{"model": "image denoising model", "dataset": "retinal OCT scans (Kermany 2017)", "image_size": 32, "translate": 0.06, "loss": "l1", "noise_std": 0.2, "norm": "batchnorm", "activation": "elu", "residual_init": "scaled_by_depth", "beta2": 0.98, "eps": 1e-06, "epochs": 57.7, "lr_schedule": "cosine", "final_lr_fraction": 0, "weight_decay": 0.06}
Rows from block 5 of a small image denoising model, named by matrix and row number. Rows with one number belong to one channel. Each number is 128 + 32 x the weight over its row's rms, rounded and kept within 0 to 255. All counts start at 0. Numbers have three digits each.
After each channel's rows are labels from the 100 images, of 14976, where the channel reaches its highest value: "top examples" is what is common among them; "peak at" is the part of the image that holds the peak. Only what is clearly more common there than usual is listed. The data: retinal OCT scans (Kermany 2017). In brackets: how many of the 100, against the usual share in percent.
# convs0: first 3x3 conv (model.mid.0.convs.0.weight, 192x192x3x3, each kernel summed), inputs 0-95
# convs1: second 3x3 conv (model.mid.0.convs.1.weight, 192x192x3x3, transposed, each kernel summed), outputs 0-95

convs0.186:148097094097121129068151070179088141125141112080176131052130143102079127155075104083149139134164091082066164059156089091058093158159070076120151147160118101143146161147075139115171152110088075109144121124082113115167087120152129113111132120175083099063077113071077103138149155118125122077
convs1.186:076149166174178175188103172123156183137144159139103163186195104121154177102156124150123147180139153185167136174113140127171170123121178178132122092099174166137123134140150131144096102142177165122122169122180161122101139133148141196187131175094153136169169144188145175149133128166173147175
top examples: finding: choroidal neovascularization (62 vs 29.4)
peak at: middle right (33 vs 9.4); top right (33 vs 14.1)

convs0.51:126137093078117168051172096142113149127116076086176132041144156147125102190124130109113082133195121104103161108158107109108054154121071079127109155186117107117103175174070144120150096148088101102157167140125142123131089109112166139096157112164085140066087091085123073121124145109124119087
convs1.51:141154158176177164176132168150156165143156173123129155168195126096171152124164165150116174169122157178177168176139157124172165141149174199134160124094185156117197130128152158145116153149169159102121162149182163142142133157118159162168141181141142106158165130170172184169157133165171166165
top examples: finding: diabetic macular edema (34 vs 11.7)
peak at: middle right (32 vs 9.4)

convs0.160:083098104121125156084168119130074179105105123093148154096097122165108129145163087080119103151218187100137125125129105103121075194088096112098092114207148130151121141170109106123138087148098086111139146133132155081169070141128106144116143141123093117119101084093122081120098076155159136112
convs1.160:184144101120128120104157114137179119141168180114159088099132153096175098158136202168149189128073145124126173120170187132116109153187100151176170162125126100131217123104167201146164186114122112099132119168129134169167144124109158093098148112155104105097105122113137109191165159123135173110
top examples: finding: choroidal neovascularization (83 vs 29.4)
peak at: middle right (27 vs 9.4)

convs0.20:148081083088123129112116088149118128109173120070198110085117152097102128187085127076171154143134145105067138099159107113103090126170075073147127158153105093142176134140099140118173141130088056131103136133098092147149110096133122123100129120186103114061094162065061107137129137134096138087
convs1.20:060138172177168159186105180127154184132131142155099173183188105136139181105159094141120138182148153177159128169102125118164168122093175168123107077114174171136089148156129117140087089143172168125141159114171169108095136134148134199179141165100152141169158125194138169132123131161181141177
top examples: finding: choroidal neovascularization (63 vs 29.4)
peak at: middle right (32 vs 9.4)

convs0.94:082138169132128097132125157088116144106127153159066141132110120157149121073140076118102107146144167124133100168107171142161125132094160127091121094133153155077035133167146085115038094112120124152161136182123189103112147116056107148084130103075181127148114083163128122083137058112137115165
convs1.94:209121094118123110092176122127135106134139138097182086078118168086138077161133188140136147122079116117127147104193140146108107162195084145177170193135141095106216114091124194139162183105115103115128106173150095161172119137088127091093125111158104086094100119086140106158133149110137140094
top examples: finding: choroidal neovascularization (82 vs 29.4)
peak at: centre (26 vs 6.2)

convs0.177:143120094085104132052165089152103146108141094068162113059081166140112096181070114086157112136161124066097156077161095107082076160117101076157122142193117084134134159136087147133151123137068054124150124132112130108176087101151116117129139114182080091084093118069075087124140167142114130043
convs1.177:093155165181171178186105175137156176133144165143109166175206111122159174106158139155120152179135157187171136173119155131178167118132178183128135103099182155136144136135158138141101117146171162119116176128176163124099144140148146180179123171091141131162163142194146176151138143175173156173
top examples: finding: choroidal neovascularization (70 vs 29.4)
peak at: top right (32 vs 14.1); middle right (27 vs 9.4)

convs0.30:141125095087132114075150060159101132098149085077177129083115155143092101177070124092181137116139104085118212095144126104068073137134073075130122159162102089155151131125086153125177128134097072091145134141138113128168104093159145096109136120170101109072073112082082094146122129115112128081
convs1.30:081128177178166181194114171130146188126135138141107170179200106141131181105154117139119127174153158182152123178114125124180169122123172165131109100118182167140109144141135112138102092153167167129124176119169158112087138135148126186191125170092145136170171139188141178129119131173169136178
top examples: finding: choroidal neovascularization (63 vs 29.4)
peak at: middle right (36 vs 9.4)