{"arch": "unet", "model": "image denoising model", "dataset": "retinal OCT scans (Kermany 2017)", "train_examples": 24607, "image_size": 32, "crop_scale_min": 0.7, "horizontal_flip": true, "translate": 0.06, "task": "denoising", "loss": "l1", "noise_std": 0.2, "norm": "batchnorm", "hidden_act": "elu", "widths": [96, 192, 192], "blocks_per_level": 2, "block": "basic", "attention": true, "upsampling": "pixel_shuffle", "init": "trunc_normal_002", "residual_init": "scaled_by_depth", "optimizer": "adamw", "learning_rate": 0.0025, "beta1": 0.9, "beta2": 0.98, "eps": 1e-06, "max_steps": 14800, "batch_size": 96, "epochs": 57.7, "lr_schedule": "cosine", "final_lr_fraction": 0, "warmup_steps": 440, "weight_decay": 0.06}
Rows from block 8 of a small image denoising model, named by matrix and row number. Each number is 128 + 32 x the weight over its row's rms, rounded and kept within 0 to 255. All counts start at 0. Numbers have three digits each.
After each channel's rows are labels from the 100 images, of 14976, where the channel reaches its highest value: "responds to" is what is common among them. Only what is clearly more common there than usual is listed. The data: retinal OCT scans (Kermany 2017). In brackets: how many of the 100.
# convs0: first 3x3 conv (model.decb.0.0.convs.0.weight, 192x384x3x3, each kernel summed), inputs 312-350

convs0.53:087100179116104124131078099115119120085111115126124104113105118112132133098136103084105118133119127102161139110127114
responds to: finding: normal (81)

convs0.30:105061098130099153122137050102070144135195078098106089149127139097144112159161107119080094165112179147110127120135177
responds to: finding: normal (90)

convs0.108:142145095104130146078152110114095100134109108219170116099096105123101098158090118197161129160121112172112109088211133
responds to: finding: choroidal neovascularization (72)

convs0.126:087109086128120164119119139105098190103167121069144124146087215108174116178191105146024119152077239160078134131179178
responds to: finding: normal (89)

convs0.154:046159084118150145118155164103105116125184159127151140134117109222201131149171159117098107159103143161084141106112062
responds to: finding: normal (78)

convs0.19:074094102132100148129144068094076150136141132087137103125102162085153103172151102137042080156097182159149142141166185
responds to: finding: normal (91)

convs0.151:086227000142174127121135216116177149082198152130200146147202117192090108127140115173139199145099117119088201104082123
responds to: finding: drusen (32)

convs0.5:091090118100141142157056139153147154163140124128132119158156159079157123117145138165157157222141132170191141137190164
responds to: finding: drusen (44)

convs0.167:147122038098137128151080098191137109083086126135130123116144125129121099110098120131153125155082095069128199122078090
responds to: finding: diabetic macular edema (39)

convs0.15:059155081149148143128122092133109161103207093043135113161116146121160111143209092144067117181085200153084135142155194
responds to: finding: normal (83)

convs0.163:139127126128169131160064255184126186139166153079105160176134255110131165139151048133080132170082204104156107086161176
responds to: finding: diabetic macular edema (37)

convs0.113:135165156088129109175150154155125167068086112088147131190154122044107232130113058174041138139075134101185147124122123
responds to: finding: choroidal neovascularization (69)

convs0.189:169148024089102083159131128102107079102086112133076093125115074085104107138110100132180107090098069062129226105124045
responds to: finding: drusen (55)

convs0.88:100155141140133102158066094162138163058148170089101154160124130150127159135160083126095118154106178108172165136150149
responds to: finding: choroidal neovascularization (68); finding: diabetic macular edema (29)